python train.py --dataset="acted Russian speech (Dusha)" --train_examples=26041 --time_shift_ms=50 --spec_augment=false --targets=["emotion"] --num_classes=4 --norm="batchnorm" --widths=[320] --mixing="mixup" --head_dropout=0.2 --init="trunc_normal_002" --optimizer="adamw" --grad_clip=1.0 --lr_schedule="cosine"
Rows from block 7, named by matrix and row number. Each number is 128 + 32 x the weight over its row's rms, rounded and kept within 0 to 255. All counts start at 0. Numbers have three digits each. After the name is the row's rms in percent of the matrix's.
# mid00: scale 1 width-3 conv, dilation 3 (model.blocks.7.mid.0.0.weight, 80x80x3), inputs 0-79, a 3 kernel for each
mid00.12 137:179181207172129168109132120129124119157144127184125164112130139134130129194129172095122096128131116132130133202136172192128166160154140172114149094123122171156133124129138164112154173110157125148148195134176198144175156142124180127168124117104142138123168127164197132167203145179185154185126122113188132170201140171106116100128133116165108160186137173141127111159119150153159155173168168164159155151148143184122164193128171188130171177123172128133154185126161125131116198133170106122114118120127160110148153111139165166148171116163197129159140132119157179158112110096167113152141135116165115150205131174148140158181116160121124108212148187190133170169111154121132130178120160177125163131126123193139169108134133130132125
mid00.13 091:104092094107097099164161156121139121095099095100089093185177176130129130115085088146139152167173175153160146106083080098086084155134148089093088174176173093084089160163156157143149143134128177173175110086094097076088086095090122089112087096097087096096097094099095071075094083086092088088094112105107087105096081073171166168152170128102094107111082095103099104108115110171159169095085084153148153150149144127106118116091093096078082087088088173168172139113122095106117103080084168169171150147150120108113135117127082077085076066075101088082087092094135128134134152127131098110104116107114109100136110122133122130141135110099115120107082086100083090122108104142145148109096094092084084098117109089085082156157153120111116
mid00.14 069:097095099098099107142156128135147126094097099118070085155167149132140137127069074076098096152172152160160150129080083122078074145130143115079090158178162096084095124144135148126129147124137157151146131067075124069085090096102091069084088096103100097106101095104119063068131079091089079100106115127121075086131077080140145138163186154122115139119081083091099102139114123140141145077081089147140153146153151140097100126078091126069074094073084156148154125085095099117121128075089161182158101106105116093095132118118090074089077072083094080088094094094123113126135162136122099091114124123126098096086067081126113124150124112111119125131067080123070077129103088115110111127096088126082089117122125123067066130157124104099106
mid00.15 061:192183168181189193124124138119131116135145139111124143129116116124125118107099116067069052082083092112117120107132122104135124194161175105142141077088096178171153126132138113136122123138128157168158115125151106129145183182175174182191139165161179193179166191182097129120118154153176166149147180178121135133097125130082091080084085079167178176108132141145140145100121120179155147196193182180159146169182181116130135102125139101135150180181176170172165110120139162194177094123130077100096124122133113153128099140125198169160153171169102118119174198186179169167105139108089120132133147143096121121150160148130139124086096100139167165102115131114136133095116118102105126106136149105141142134150140113145149115124120139144143
mid00.16 038:131157166125126145134122140120127146114110135080059088116134133145145146105098113095128118046071094130120111086085072088081097109116134104098132080099098137132162122148134101085088138113124088132122084081081094083080130120168092097104140141172139147168142156181069081099100073096130144136158169207089086092112101109083124107119106144131116140091073087087070064142124135097123130127106123103112119140160141116076118094090104085075113145129166102121121064067070138146182095096092084109109109111101107080079087096116118131127138112130101070128124133171167176186126115131085083092155156186104095096047057091120119139131107128145167178085090102089088101103076117120145125115089107091096107145161186096086099122129116085090081
mid00.17 033:124111128115103121158165160174172158174162150096049105122138122151169143102033096145160131113108142139131133127071132128076119137135128125092131116094092181178145124124112110047118104094114121132134107052113108073133175166153123088105147137120179165137117093121106066117133084125185155170143164140128073129130061118107115099172143165090093086112073127148148168158117174125141108117102138119122121122125146130038140132062128116076113102049088109116109113082123147091113115083126131100112150143119120050123132099127103097115077071094169099160141149111077077106161149168102089121188163152129070144122072132105104113186089172141146130107070120111055123148059132125136107107054139114072120150137123115056127151133135149152175
mid00.18 125:149156182168132176117132129124121118147138118185137173114124148130132123190130180104124115139130136123128135193147183181134172149144136191138150112127124174165137124129137171120159167119170134136151193144181190148178162150130183136174136135112151147129154128157197147181198143186177153191137133119186137177194137179119124115136133122159114163189140178139128118156117141152160155178178174174176168142142141182126172185143176180137175183122186137136157185130165141143126185132175106124129123122138159118152144104144176174157171119177197143157155152130148158156115112106161118152156146121157116155190138175153151159179126163136132113206151190192140176176130163123129130172125170173131168140140130188140177120137145129129129
mid00.19 122:129141141129120133092091095139142135155150149206115121106116111137130136208147139100110099122107118112117121203126124198119127129136140192124134127123146163155153101113103198135131133121112115133127206125127204115123166156152162141149155148142160154151139125150213129125211119123159163173159149143204120129210126129120110136155155150139125125206121124142141146177141144131143154139135142149166169113118114209134137208119122208115124151141147118127134213123137158148147202124126123128147108120120181128133172128131145172163154145143194146140151152148131117127145136147186117131159152150190127129201167167170160170207153140159146139210125132210115122190132129095103124203117127201114126156155149210118127092097111134146149
mid00.20 043:203200173215205164142152152140153142100118122132125088130126134129135146134139102095110117112102083111128138133144101132143101181197192133147095115122119113146136104114138166159125131155106132141158131126098129135105126172138218229192127181172120154141221218185117117097127137091143156105123180171128129094126130085148139114100087069200215178130120096135145129127134096161174158189196137155143147182164156135135099130133095123115093201206158147167155138133093155191172134128093139126115106103115158149111142142110120126120177193157126131093134185163143153157131141103150139113116165145129135095158178142161162124102098069131178165132132094146135103117124078117128136130134090124134102142170158131124092145146110144142126
mid00.21 035:098085064126139119121162131131139136071124130101069104126140131138156146095065105097137086088093090117140125116076109121094097131115125112087113073088103099153159112148123126067118131113109107116118111054102124088123093164180107076106138199181125159157112106120095076101133103120068054058133186170126094129120111119089099098103079118122118142125088116106132111119098119091113102095100101122121106117124113131078110137105110115077118114105126102123119126098090140168187131094111117111091123133116110063105122111112105114135099115127069088109125210193091106107111114122131095081097188178111066103057055073084099114075025065138181180119081105143096113098049106122148121110077123121074118117160153125089113125129101097133123
mid00.22 050:102107114133146137122131125087103105101155159104095117106120121111115105089079103095096053092101108103121116094110106111108115155152146114119130098110105142199201118132112115094105093092101139143134105104115113109115148208204148140141160231226150207199103117127105095105109122127086096082155209201097112125105116114104103098084086085133142142109117103130139141102097116137148134135144135151158147126128123077088103102110114115110118125120127137146143105116123171209206100122109118124117121127101092094126106108091153172161106126123088095108174236239110131117091105087111119124122182184084090102116143137094112092066047072149191170103111110108117113083083096128132121110110116122125131122161151114113122125126121129147155
mid00.23 133:177167199171126154110122117114121120148118134203136137091130136133126128211139143097118105120121102122120120219139144203126137125150136193116139099134125161125146102119130174118121168114124105143144216140139206138139148123137179124153137114131143124140172121149219142141216142145181151183130123129197134137212140145111117106140143138168102121207137140139120110179132146121154147173173159143167159152153149192132133207138141200130134180127145116134156199141132133114142205134140096114117110114125163124120147121115174168143184119140208116152141122141161161149117111095172128126149127142179125132185133142141151159200145153133118128222147150214139139183125138118130116191132133190126134137126138203138139087119137126119122
mid00.24 131:185187213173128173116139124129127124141131118183129164109134146137130124202132172099125109129133124131130130196136171183124164160156143172112150103125121162150129123133134167111159166107159124145152197134180196135171144140125181126171117113105134135123164124165202135169197137179187153185121120114187134171195140170108121102126135122169109169188132172142124111153116145155159157177172170170165158144152144188129173190136171181126170180119174131131156191133161121127119187131169108124122127125132161106150149108142167165143179113168197129157142130120160180160110109104159117151136136121161113152210131182146142164184120164124120115210147180193133172171114157122135134177123163172122161127128123186130169115138134133130123
mid00.25 054:100082094124137143140141133116111114108135132089099085114101120142144125093076092129123119110103110120120125091090091097088081118110108107131113109119114128147131120125125122118110107104100103113119106088086083088076142160142088086081154175162143166166117118131073065057109105099112092104163198175113095085111104088100089105089076058126116132090096088105124125129119100106101108098096108088090099119112110116101109100096079103107088120111133094096112083086077167195169103104097111109095127129139102084088097089080131140136099109125086096097141175163118122124125118119082069066126159146078061058083081093095088107085077065181213193089075068107110094090082072128122125117123091098090077130162144093092072124115133114112113
mid00.26 117:115137108151117141112118115143141135144147116211119128123146149133139130207111122118137162155142163139141136208129140210121138122135125201136143130135159150160126134131133204129138184124138133137135211120132207123137150155129163122143135141119137145124141109139212124138208123133153125141134136115209122134213128135143136158136141129166109128207122137124129140170130143129144148135127109139149151126129128223126137204126134203118137152108134120130143212122133135131114212125136125137145133140149196112129176118139125141124159103130241159146135148127116114123127132116184112135143163142198128138178102135159148154230139134130141119215126136214122138217126135126139145209115135202115137137139127210121134137153167119120133
mid00.27 037:089115097112102118130150163134130106082089073103097050143143138134146161110085067099085113135119097156126134099100060102105074140136143086100055134119111108134116136118149141113075135135127151124132119101067114121074104154119136159116142211183098142117094120100097067045111124080077095108159194179119115081111091089132109119109090063124138126125111068096130142098067042166143150123135134153140144119106099144119100116092077124120084161127138144119128125099065165215150127117089134107116108107105126109062142119105116120132132124134095128073143186173095120105133123095121090078098116107108097075148151134108086105110064052144207179109109066132111075100102058111108146122119079115097088143172156123105074140131128108131128
mid00.28 124:156148167177130153124133134126133134131129117187131148126136153139137131190124155089104093117126126120129129197154156200147151156152148175118134094121138156162146126126131178120143166105137125131143211147165208158172157153143195137162139156149160171157148113134196149156218165175172153170148170148203149165209147157112123119102113113175117150205147165136128126147099113143151148171165163170171167139140137185119146201145158205149159186130159131133147192128146144167153204145158094127134118123129160107130154113127155165154163104139178118142153161152136140139098104100167108131133146137162111131195136158148138147161100132156178165216157172201139158160105124105118129197137153191134152146157149203148159119140143131129130
mid00.29 078:094079098103093100142145143111112112076071084102085122182176177117117116107092111144145140171181163127134131099085122087076116135131138084094107171192164073076080153159153126132143126128135191187189109087122102095126074073071116096108074078089077073080098098100097078119108099125087067076105114101111089126094082116170184153123133115122121128111096128091090088109115113172172169101089091155158162123145145126102131108090122098084123096089078189187187112100126104103107105085115139162143149157146109101118108095114093083103087073073089082107073080074124126137079109087114107127095109106089089094120112117136136142117100109092098109093085136105088125105109116157165172109098115104094120104110104109087117159160156111104103
mid00.30 103:181179206164103156127123116117121120118122128203137129108133120123123114226134147119124099123116079122124122217137136199130128123128137182111117088117110136143149118129119191112125182108135107128106214148139202140147133128138177112152112118134108118122153101167210142140207148144175145174120126142188134137210140140121119134120128124198109152196140138136118128170122145124144147171143179121152137133136141219132139203136131187127134182105162103120130208137117112127137203135134111125125122129122188110111165119103133150143197103142198113132103124132162153155126113137192125117100125143172116120199120135168141166200110139122128133218146149203133131193107116106131134194130129190134131117123131202141136104118124132126123
mid00.31 022:116151123137140113109121125140132141158146119053023110130124147141123146097077132096115137086095107135124124106081135077095122139129125039043124096103129108162131133116147124057103148145134119140122072064108091112131130129125095052119123118118141119142131143120096084104078101135147120135146136123107092111071054130134074138113133102141135144091071125088145146080109117103118140134121094070064130137140135120096117093096124085077134161144130102097128064051130107045062115072137128100112135084136132062109111078140137101131149174163142118141140110100162161149115130114039045107140107106120073123096092123129141153119115075134126127081060154082048127070056090137125161085100117104048129125146129114073135121120136140157160
mid00.32 027:099078060108114136151129148133123114117129142070083106129131136146138113055060078093125115113123120137137123070088102076099100122130119074124110128135136137156141148125136113115114135120102122125120060104110121123125132182156100121115176234204133166150083109105050064094084112108085089080170190175092119128105117121118128112100115096123127122100097101105133122091105100119128130117137109115113127126119094108105121107087113074112123108097123117123111074083107180204162110106106152163138126129136098109106111107123124126123101109129073092107189243213107119107132151103097117113116177159102097114087124104108091093041064028159203161094104122062102118070091086139149116098108121115112116143179160111115114130132114102125132
mid00.33 090:127171157155164177090093096119132132134118112198126166099111113121122119187146175060075081100085117104109114189139174190131169129148131170125153109129144140130126100103111164139151100124135111126121192127172195133167138126125169157171108094097131129127163170168191132174193136168135153159115111109196133167195137169098106112110128129167185182198136167138146146163129150122128108161163144136139138139128126193137166194126166181120162143160165108129126196146165117113120187130164109116131094090102173125159149130145169179152166181188180131164122119121117128126102104117164134153129105111172128153196169189138166146168129160115110114202142178202131173171132164102108109187124160175123162127126125197128160078091111128136142
mid00.34 128:171177198177126169116133131118121114150137125199131165113135151126123119203132166099121100134134132125129135198136168190124159161154140176114145104127129167156132126132134175114153171103153130149152206139174199141168146137125187132173124119113135134126165119157200136163200142171187152184126122117189135165200136165116122112126131119178109161193133163149131120149115138150165159180168170169167159150144141195130164193132163188130164182117171137136160198128160122131118191126160110127133126132139170104146146104130166170149180110163194126159140132125151170150108106098167114147137136128161106144209129177150143160184113154119126118213150175196135167175106151122134131178113155178119155121124119194130165117142143138137132
mid00.35 053:202214174184189149144099104124117143147147164126144085109120125134135133167165111074086085087078073115124128129144091137151090132131127130152126098092087175188199119115138122138105167155121114122110119135085121140100153149164150159134129152167150149171198219210140148085123136084207218163136148177126141098139153108112128099125111131181182161133136096094083079175181172123137103160171134127136104194180183131144115124147092115136093186195173111119119110124079126134170135156107110112096091097099107122079112143099144151124167162125129142137125150175199211211159130125112134106157154184134146108105104100129172106166169145125140169114144101120131086130139118135130114127145100123144100147151180125147098126101121120092100
mid00.36 047:082052055090103112155178163139129128088110077106078075152152132133144127082050057074104090147138138155136137114075094109071100133140136126099102141122119110144094145149138156105125114096098140150146113062096121083102113144117096097098127187145122152122082079096095060081115077095075072069135164128118089098111099100120131126123115086085092110127072098091085098121091106135150140085086064150137131138133120141068105119072091121063104110089091135153141102068095145142136123095101121102115105099092125086093129111121099101118080064082126114092131175140091104113132124102113084091128158121111086101079072067144126120126086047139179134108078080125063108123092090103116109117075099130086105135157137105082106151156131104118115
mid00.37 116:156182213150140191117140131118121122137120113171135189106135156136128120174142201103106113129124134126130130175143194167135187144162148155118171093130127149137126117123141139125179134116160113139160179146192177148194140129118165137195132120118132132123147121176173140195184146200174155207130126118167142189173140191110111110127121121146133184173142189137128116141114155140158160179182182168174167145151138154135189172142193168139185155140197121137170168136187136131130168134190105121120121123128138119163125117155172163148142117181162132183138130128148161147101095102142119169134119117147122169174136203128146171148131182131127117189154205171138193149126168121125124153129182154131177132133126172140187115145152133130136
mid00.38 142:186186206174129166122143131128126114143130120185128166113129146136130128198131169101125101123127114131131133200144172191133162161156138171122145097117110157142132125135142165115157169105155122139150194141174206145173145132124183128167127118115132134123165128162202139171205148181190160183125119120185144173198139169106109092126132121169117164191136168147134118156120149148154148172165163167161158153153149191136171202142169184131168177119170134127152188131162126130121196144166108118113125125132159109146157115140168169143176119165190126162137132120160176158117113096164118151133124120164115152199124170152144164184119163119123115213155184188133169166110152119130130177123164175127165127130121194138170116137136134138134
mid00.39 051:235217206222160151107116143123130139183162155139101104127127128131121123168121114078082069063065076098127135150116097154113107149161154155110140094093089178174170119140133137087107169122121114136128141096110141105121178165154202142152137150143163160154220195205145116095141101091222184169119143150131102109153127118114082064139127143208147154148094113127109111182122147133145127202148157134144121148165172145089122146111114137095102205144170113131134133091098120124158153126105106109082132129101132062117137102125150146136194131127174118140143161149190196180122093122134108122165168153160114125160106109143119094183131148132154160135110104142088098147092143121139133150113108141110121117142162135101099115114123145133129
mid00.40 053:199197196167162137124123134112126115130134157096101108105121129117119104130140112042079040052095114106133134103112100099093100183161171118110121069099108173183209132151142082081102134140110156165155104103115109104116158158178169138150122160184153180187173172165108110115120125126183165143138154168107112108104117110081090095093114120148140135108108114110110101127134142163173169173151152171153156171184165083091116096102106100105108175169155146144154080093108142157195104102107086100112117125112082084096099112113186163155141148098080094109146180215203184171129140128100112114127157199085086094133148111141148134083114124135153162099109112091105102085084098119124125099106113109104110125139154113116114099115115099099111
mid00.41 040:136124108115100123164172183155154173149153118052116049133137124132153128097112090124141136121168127163159165070112078076114077136143138096130095113129106152173108126140133096109096109096102117149115058105056075104081168163150102132113134142104149167127081096109069118089071126060158155148138140117070124086092128086131139112171161145120118118079116063134104118139145126130156126117093126122130113149143148104134097069124067058111063108075119135140119049124059130125088078108079120128124140136149046098063103134094118112106086081081081130089135133110115116120160138156082114085158168112081125111117128100133128116154138152127149112067106060050108049089129110122125104084120068080120082133149122077105078169159147148137127
mid00.42 098:157136143111102111092092089124126123147134129091077080157153155126129122119090089108101123178167174139135135097075076076066067150128140111080080195179182144115114113111118172130139123121115171159162092078082079072079149128123127102110117097104147119114129128139107077077077065069142132149127112105086073091085069066189161171176157153111108109096077081143134147155133131167156160133108115169147162147130128138115115086074077084076072113101116182162168132102110120106102092081075186170179115127129123096109128100120100088088094086094130085090128106105145132141145135131113091092148127123123105112148130128178153165163129116123105100094075081086075083130105110107105116099082090073067063129114115093079077138118140141131145
mid00.43 124:170161191173126175122134126126123115137123115189131170108128146127127125193120178104122109125115132123128124199138182192128173144145133170113149097124133148140129125123131165106165166088170121136154193131179197142175138125118181119171111111106125127115159117156203140178193138181186144188113118116188130174200130178107106099115135115174096167189130177141130117152113151144150150176159165159158154152150149179116171195133176181124175175111180123124157185122166108129124194127174094124124126127136159098145153096139161172147175098166191109162121120117149160142104102099162101146119122116162102156199119178143126161177107166113116109208151191194136177166103155124138126172116160174110161117116124187129174117135141132130127
mid00.44 038:077068064113117125126135124120151135052085082097092066126122111128159134069073062103116100116137096131144115122102083117130094141131120077099082136142129072126120121108111139147099113142102143139116111110095124119088081146121102111114124177190107133136091104099076087069113122094037039066130183164117124104105119097124149123101090067133121143115115101086108110108088068120138138101125119133134113092112103092089087118096084105120088129122128143142116118086078125190184109112092115142128109117108124119113124136114121143117095105123046081070131194193086105080121129105108113081090154137115120093107116095101088105053042018149178182115091080114119095101110077139122108125112094114112105103149146114106085107141105090130120
mid00.45 131:173180203181130174112135122129123119155142128186128167117132146135128128196131171112121099128122115123122128197136174185128167161152142176122153106118115172161138126132140173115163166111166130149150192136181192138177154143127181128174134126115143141129167130165196136176193142178191162188132121115182137175194133173118125108132137120166110164181136172146128114152119153155159156177167171175166160151152149182126166188129172178123171176119177135137157183125164127133122190130169107121117128126132162116156148104143168171152173118170208139166150140130160181162111105095161107148147137129161112156200124179148145160182122167124126114205145184184130173171113162126136131170126163174120165130133127184133171120143135136131129
mid00.46 043:212202180177158166097091086123130128158166156080076092125131131135129126125088089086100104076083128110130120110084100104095100157153154106091118118115138198210190134143136107080114137115122143159159090087087102099103163189172146124150129147120150168162193187203097091085096098088206189197135137122096099100107100101090100115141120141163116158110097098126121116151131153147159162168157179161153154143144147093050098118099093083092083186149184139144140095067089125107120097104096103102131122130134084057102118123129176170171159125170129101118143162153184180181134157145095098094140134153109095123131112142097133110132108119132130114105097097100080087089074131119126130109100103106102109139126119096088094110110113123117110
mid00.47 053:195188197174152151109120103103120133145170152106108100118141124116113116122100093058060068047080077107116119096099078109119104179170171115120132071092100186192178123137128120115097128121110142160158103125093114119104169191184179160181154203180176179185180174186113108083112121104146130129146176177100111101117126103104113096108111101180152173113118108134123130107118133158140133195157149160140131157177178112104105102115097105112102186147168156166166105113097149162181108119100100121116114125119108104129089107113189144134152115153117115109177230219187158176099125100111121133136179166111113105146123149117104085106108085136170170112116090103116096105107113115134126107109111115113103134168157111130112122129128136134138
mid00.48 036:136155158133137153129128149127123112118110132099083051137142127125129102114115071111126107080087072128117110093121080097093078133129134092117097103112098141138139154165150099120078120111107120141118090091054124094074133126135123113114155156154137150139146174172080099058113118083127138140165163159119110092112098081101148123103109109143162153109110103096080076115116113124144140098115128133122116134126127106091090106108064112100079141155160119123126051073031154142150114103067113118113105115126079084049106106081134140138129147147069062082151152152170174174097112112091098070150153163099090067092096098101133122086089054140172158093094085104081029096088067126154154094107070100108072161157155091106077130110130111100088
mid00.49 132:162146171172134142121129122119124122117119110200136131110141140131134132225133138103118092119128113124126128226143135216136135141141138186120124098130126134140119121133120190126137176121142127138146219144137214144139136134119196130154132148134127136122146121145225143128221149141157144151133151138201137136228142136115118119103108110181132148206140137135133126158112123142153152168154163153166159139137128194132137211143135204132135186133153128136158207134130136160145214141137094126127120127129176114123167117120146158146186123142190124127132148137146141132096101104185122124118136124174115125205137143157142164175105123132150141235152143204135135176108124118135133192125138194127130134149137211144134110132134132131134
mid00.50 053:133139136145152154122130133104118123106139150092108107113111103124124118103111105117108079069073086105113108078074090092082095147148151084094118088100089123164175127132119109112125102131109129130129115104117085099104131173177143136142134187196137190207134126130080090087116118106116110111151204194105103102076085096105098100059070070145148160103091108143142136092108104131131144142135149129133139119123130088096111085087090090093107159151159126123135099092107153196187100110103096111115136122121098103107081090098158164166126127140085100108162196199134141150086085090093085095106148170070080080120114141085096106070061070163201189081083094087110118061073086124106112084094104097111119105159158094100107119132120130135138
mid00.51 036:198173161165155149097075086110110122133121113099088130095125092106114112101083116107089085088079086095109105092089129114089117132118109090059102127151127117086107102113105065059083111110124132117091101085107104111112118093121139095109079064063125104106186152161100083115094091129154163111078079092109108128111102115084066054121118108168142122114106133161140143122100123140122109190184156130089083131134120087062101095067105099103126153146117111101092078078098093101074108093114099114119132125123105079106111114117194149148192165153119081134082080079173151148121143134110098127072052062101087111120079094124130115077071121078099084109089119101084115114098120136142133091083106093107126104102106110095112096084092146142148
mid00.52 150:144140170158132165099105100117115111173158150178134173092116121132135132182135177074082093113114120107108115184136177179133171137153138173130164104141133183173161093101112187145161122079121118153144181140175182139176169162157180142166156146140167164158160133162185138178183140177155134166154150147180135174183141176094100097120126121174134162181141175143139141165139152129149133153141150153172145137131130182135175180138173179134169155112144115139138189139174156156151178133174097119120091091107171136150157126143173177162163122162188141177165156154133145139098105103165129153168161155166131154200150185161165163174130157152150141193145188184136180183136157104116120171130164171132160159159150180135170092108115119131141
mid00.53 134:176179207177134170121139129126123113142122112185135170110130148132135125190130172103126099123127117128133126202144176188137169162158142171121152107125120152142122122127132164110162166103153123142147191141176198141173146131110184129171116105095137133112173133166202146171199150181182154183121116098187142169192137178108119106127131116172114164186141173138124111159124155151155155174169167169166155153150147184128169196144176185132168176116171128131156182137161118114106191142171108122118124127132159112151153114143168167144171114162187122157131123110161169150112107096162118153135125102162115156201134178143139162179114165118120097207154185193135174162110157123135128178121169176130164125126117192136172118137138128125125
mid00.54 112:170170191163139170121142136126131130128119113205143150113126145140141137212137158095109113151143134128132125214141153200132147152154140170112132100128132139137124121122131181129146155111131124134154214153154205143155131129120195137164107111109121124124149120153214148151214155157185160190114126119194143148200134148121109109120128122161130151207141150146132126148114134146160163189184174164163163148148147201139143209144152199133146181133166129131168212143147110127130199135153105117127124122128166119131153107125159159154162116149173122134119124126145165147106101093161116131115113113167124134215153170147139160178129142118123123227160162213150149171115131123126124187135142184124141118124125201142148113139153129129141
mid00.55 135:175171201174130170118141124125126122130124120190137166115131143130127127190127167100119092123117110126131132199136171189131167155151139165117153101119119148140129126134138178113160169101160132149154195138176197138170135127123187123172103102103126130127169121162200137171194146180191152179110110113181137168192134172106112097120127121183113165186134170147133122163120151156162156179162166165163154152149144197130169191136169185131168180110172131138158185134159103113119190135171109122112124121125169109154153111146161163136183117164187125166116116123161169152106105094162118152116116112168112158205134179153141167177110162106112114204152177194134176170107157122135124177124164178125165112122126188134167120139132136133132
mid00.56 124:180183198176125164116126123128129121143131123203131155114128139136135128205139158099127099115118108132130126202137159193133152154147133183127138096114115167156136123127129178119145185126149124139138204147163200139160151137127185134156124121109143140133175129154211144154200141162192153181128125112191141155201135155106126105121135122169121159190133154136123114168128143150156159177170162159159155144142145198140156200134158189126152183121166123128143195138148126132115199134153101115120122121123169120138159114128160166151187123161211143153141137128162184170117112095169126137144140124178121139216136168151145153204122152124128118207149164202136157181122143119130132191127154183123145129133124195136153106131130126128123
mid00.57 120:155158195171127160122138132109114115118106111207141161110133138110113112212137164113131108137126125118128124212145164208140157131140127187131154101125130142132137115123126180122151162114148111126138213142166207146166124123124184128173109115120121119125157116150211149163208143168176133166113116113198137161211141163116122121118130133178128147200140159139126118159123148133143149169157163150159152145143141203138164197140161200137158173118162114120153204140157107123124205140162114130134132130133172125145152121133151153136174115149203126160124130130143147136108108106173127150112117128170121144210119169136138151187124154108120118216146176207144160175122148129132126192129152197136158108120124203143164116142147130126135
mid00.58 061:137145147110125136084091084116119125163156174075080084134139130122135124101083097118131120112131157116122124083085076090098080116116117101099108132126138180155183131134122087081095116099113093115110074082071083083086148143169094098107126149128151148161131127143086089079092082070156158158124135135077085085091093087156161164137139144069079110077081085122094096132128155096107123126124138119119118109116111080073084083092083083074082102113148097113119064077065112115125091093086146154146132140138073075081078091097131121138087104115104099123149139150133146154140153150074098098148155163103102117048055091106094081119102132129143134078078079073073071077083102127141119091081090089087086132134140079086085134137146134127128
mid00.59 143:176174205170128170112127125114121118121111108187131174099120129127128131192133178087095100112125119123126124201136184194128171137149134162115146102135123133127122103115123158125139147083134116130137200139177197139177120116113178141167101102101114116115153118154200139177206144181170137177101102105188136177192136177101104103126137126161116157195135175148136130162124151135154139172160169155173148148147144173124162194137181191133172167113162114129142192140163114107114189131172099127113098103118158125143139116129189185166177121174159110152120114111152165152104105095171134155115116112171122154179142172133140147163119159102106104212148190190131179161126150103120115176124164180129168098103107197138175098128132132133142
mid00.60 134:174180204165135171124142134124126122145133120199139165112133146131135126201134169103120107128125125128131132208145171191128165161155140183129149103123120158147129126132138168116154159112153121137148203142175194137169145141120181130170130127103138138124162132165208149174199145172184160183126125115191136171196137170112118109134138127161126161192135169138126114160126156148154154177170171169164166152152148192134166198137169184130168170125172129132158194135163130135113192139164109123120125119136163115152148111141175172144166125167198131156139139119152168153120114101165116152141136120169121157196125175150147163185132171130126114213151181199132168171120157123134129177124160179128159136137122192138170112133147125128129
mid00.61 104:188151180180120138122137130133131133127131117183138108119148137142142143209139113093100059133140085125134137208149114202134107160147148180120086092136116160153142122133128195136107181119122124145141206155118201156121158152141193123142147146143145151132145099136208144102197158123180156146151161140193152117213153115103116101120120119181114126193146114136132139153106093157167160184151161167169155133135132185132114201151121191145113198126140127142156190145108142158138202138108096125115117127126168120091161125089146161154185111132200116093152163151151149151112116092164116090142149134176118094209138134158140140191112108146155147214163122191144118175121095113129128192140118176133105144149140193149117114130126131130125
mid00.62 083:133139157130144154079075058129129117174163154082084077078102091148139125103108110055065051086124094118119117087085095095099099142171166105109097103145115169161151072094091106128111112101098142172173084075089089104102175161139142169178164127111163146128165177160083083084094102102162179192161122104096103107096098098071089076128130111172155160098103102125143149154155125152179167127133146159198191135125126102122108084093091089088091155156173143173165088114095173130109097090092096124111096110123114127098109139108142167168158158172129107095158136117135147160121120110100117096156135103113111098170184183160177167119102082164128102091096105086092092101110097110123130100105095100100100168143125094092100088099082111136152
mid00.63 101:097066080091064084124136123125133122137138138186140144138145126128135121158106116120141134161157135135138120188150153180143142091084094176143131157150135134133144129127105177133133142129121129126109189143145191139147131127133063035070141136143136129136087067095191147146193143147090095103144135147182141147184148139141157155164162139081057069187142147107105128161141143098087097064075081099106114114127129175128135188140149187138139076056067117113108182140142131123133181139137154157136118127120167131126161138126082100116072032059175142134131128139098080114156153140163125127156146151176150137063040047139122111192156135143146146192141152190140148173148134117123124182137144183138133131131132185145144119127118113115130
mid00.64 037:084082090136123121124144132107113104054123139120071101126134124105124104101039104105124089048070072115113096104065105115095112134134117091096111107117121067147176124142126113086109114120106110125114096066117120094115073144164122115124107189197103153166106092085115078111116098116086096084118156152116100114115106115102119106089087094143130158103086114141134134095094114104124111113115126125132122126122121108058111122101114115082114121117129111134111121080111101168173119094117118120114123131127099069106113097096130122139119108110081045124128193218110102109101111104105104113063150188088078105099050086098111115042007052137180165119076118119068117075073103131129138108082106109088113095145147114093124124135111113149130
mid00.65 118:160168200159129174111132126122118119143129116186136174117138155132123126194146184108118121130133128121127130198150190188138178144146137169125160109132137156153127130138143166120168173115175123149164190150188192144186143134120167127173138130115137134123146119161189145186195150187166151188133132115189142180194146189112113115120131126151103149184144180128115104155127148145150154168160166157158155153160155183141182189139183180132175162116174125136158184138177132139126188147180102118125132135143153114152147114148167165150162108168209152169145146127145158154101095104154120160143145125158117158179126172151155168181136180125127114201156196188137182164118162131141139169124165170131169136133131184140182113136150117111122
mid00.66 129:184170183184155185103102106108115123093100106189134135100115119114121124202136145113127123099090111102112124191126140185126136148142134159099126089102125096101112105105107165104130170128167114118129198137139188135141090088109198134170075084095075090104171140180194137140188134137187170190086096105180126137185132144105115114105123140169118161186131135136128121150122142140143142183167171140146140154150156185121131188135138180133132196154198120114135192129131080088103190125135090108122120127130173120121154112119165170146203148190160092134075092104176175164098101108171123123082092105172120131205133167147133140173124152087097105202133146190130137165111133123129135179128131174123136099101108187130137118124145142137133
mid00.67 138:177169205163125176125140131117124129139123104194135156109135148135135125210143162107119122132134121133130127207140160197138155160153153183127150114132130152140117123131139172117152153101152123149157197139160199142157141129107186127180123115093134134109161128174206147159201142169185155187125125097191138159200141157116116112145144135157114147193133159122102096171135157147159161174154171159163166159153158185131158193139159189131156173125188128135172190141150129129108200137158116123120123114128164118146157120133171161147155108164208124149136127107161172168123119106165123147143129110173124153195123180158154175201133167125124107205144166196135155172118151126137127182124152181125153133132115196135157118136150124105121
mid00.68 115:165152193167123156130138126127126126116107119205145136108136130133127128208138143117127096132108095129128129231156145217147138125119129189130126098122113134120122121116123183128139175114149111115123214148142211148144122114117177118152118111114117121114147116163231154140217153148173146166122110115198143143231143144109103087121128122175109152204142143132133134164123131124135139162154166139141144145138138197134136212150147201145138172113161098106144205139128129119121221149143106118111124128127159119131160118114147149145180109151203134139116113118147136138114107118173123127120119118180136136186130139142137166196134145128117110229157150212142139180125138130137124190134139189137140126120113208149143113137135127128124
mid00.69 089:148126125088089085114116107138145140177172176069103081145146154132145133086103090121131123194187194142143138097121102094114098140133139116130117191175185173157163116126126139136142101093103162161160068110071077103085173167170103110118154156161169160161112113122095118094077120088121144134154156166085118091093110098177169182177159163072081090086109086125142148154147154158159164092105110152150155138130129095122109084111091075111082073076085161163171105121108156149165092111092189168175114119122115110106133140128082094091047062057133143128157152162097107105156147153105125108191180184135131128127126107160166169160137132152152147077112089073114084132122126097105114090116095095109100152162160083109088166161166136145153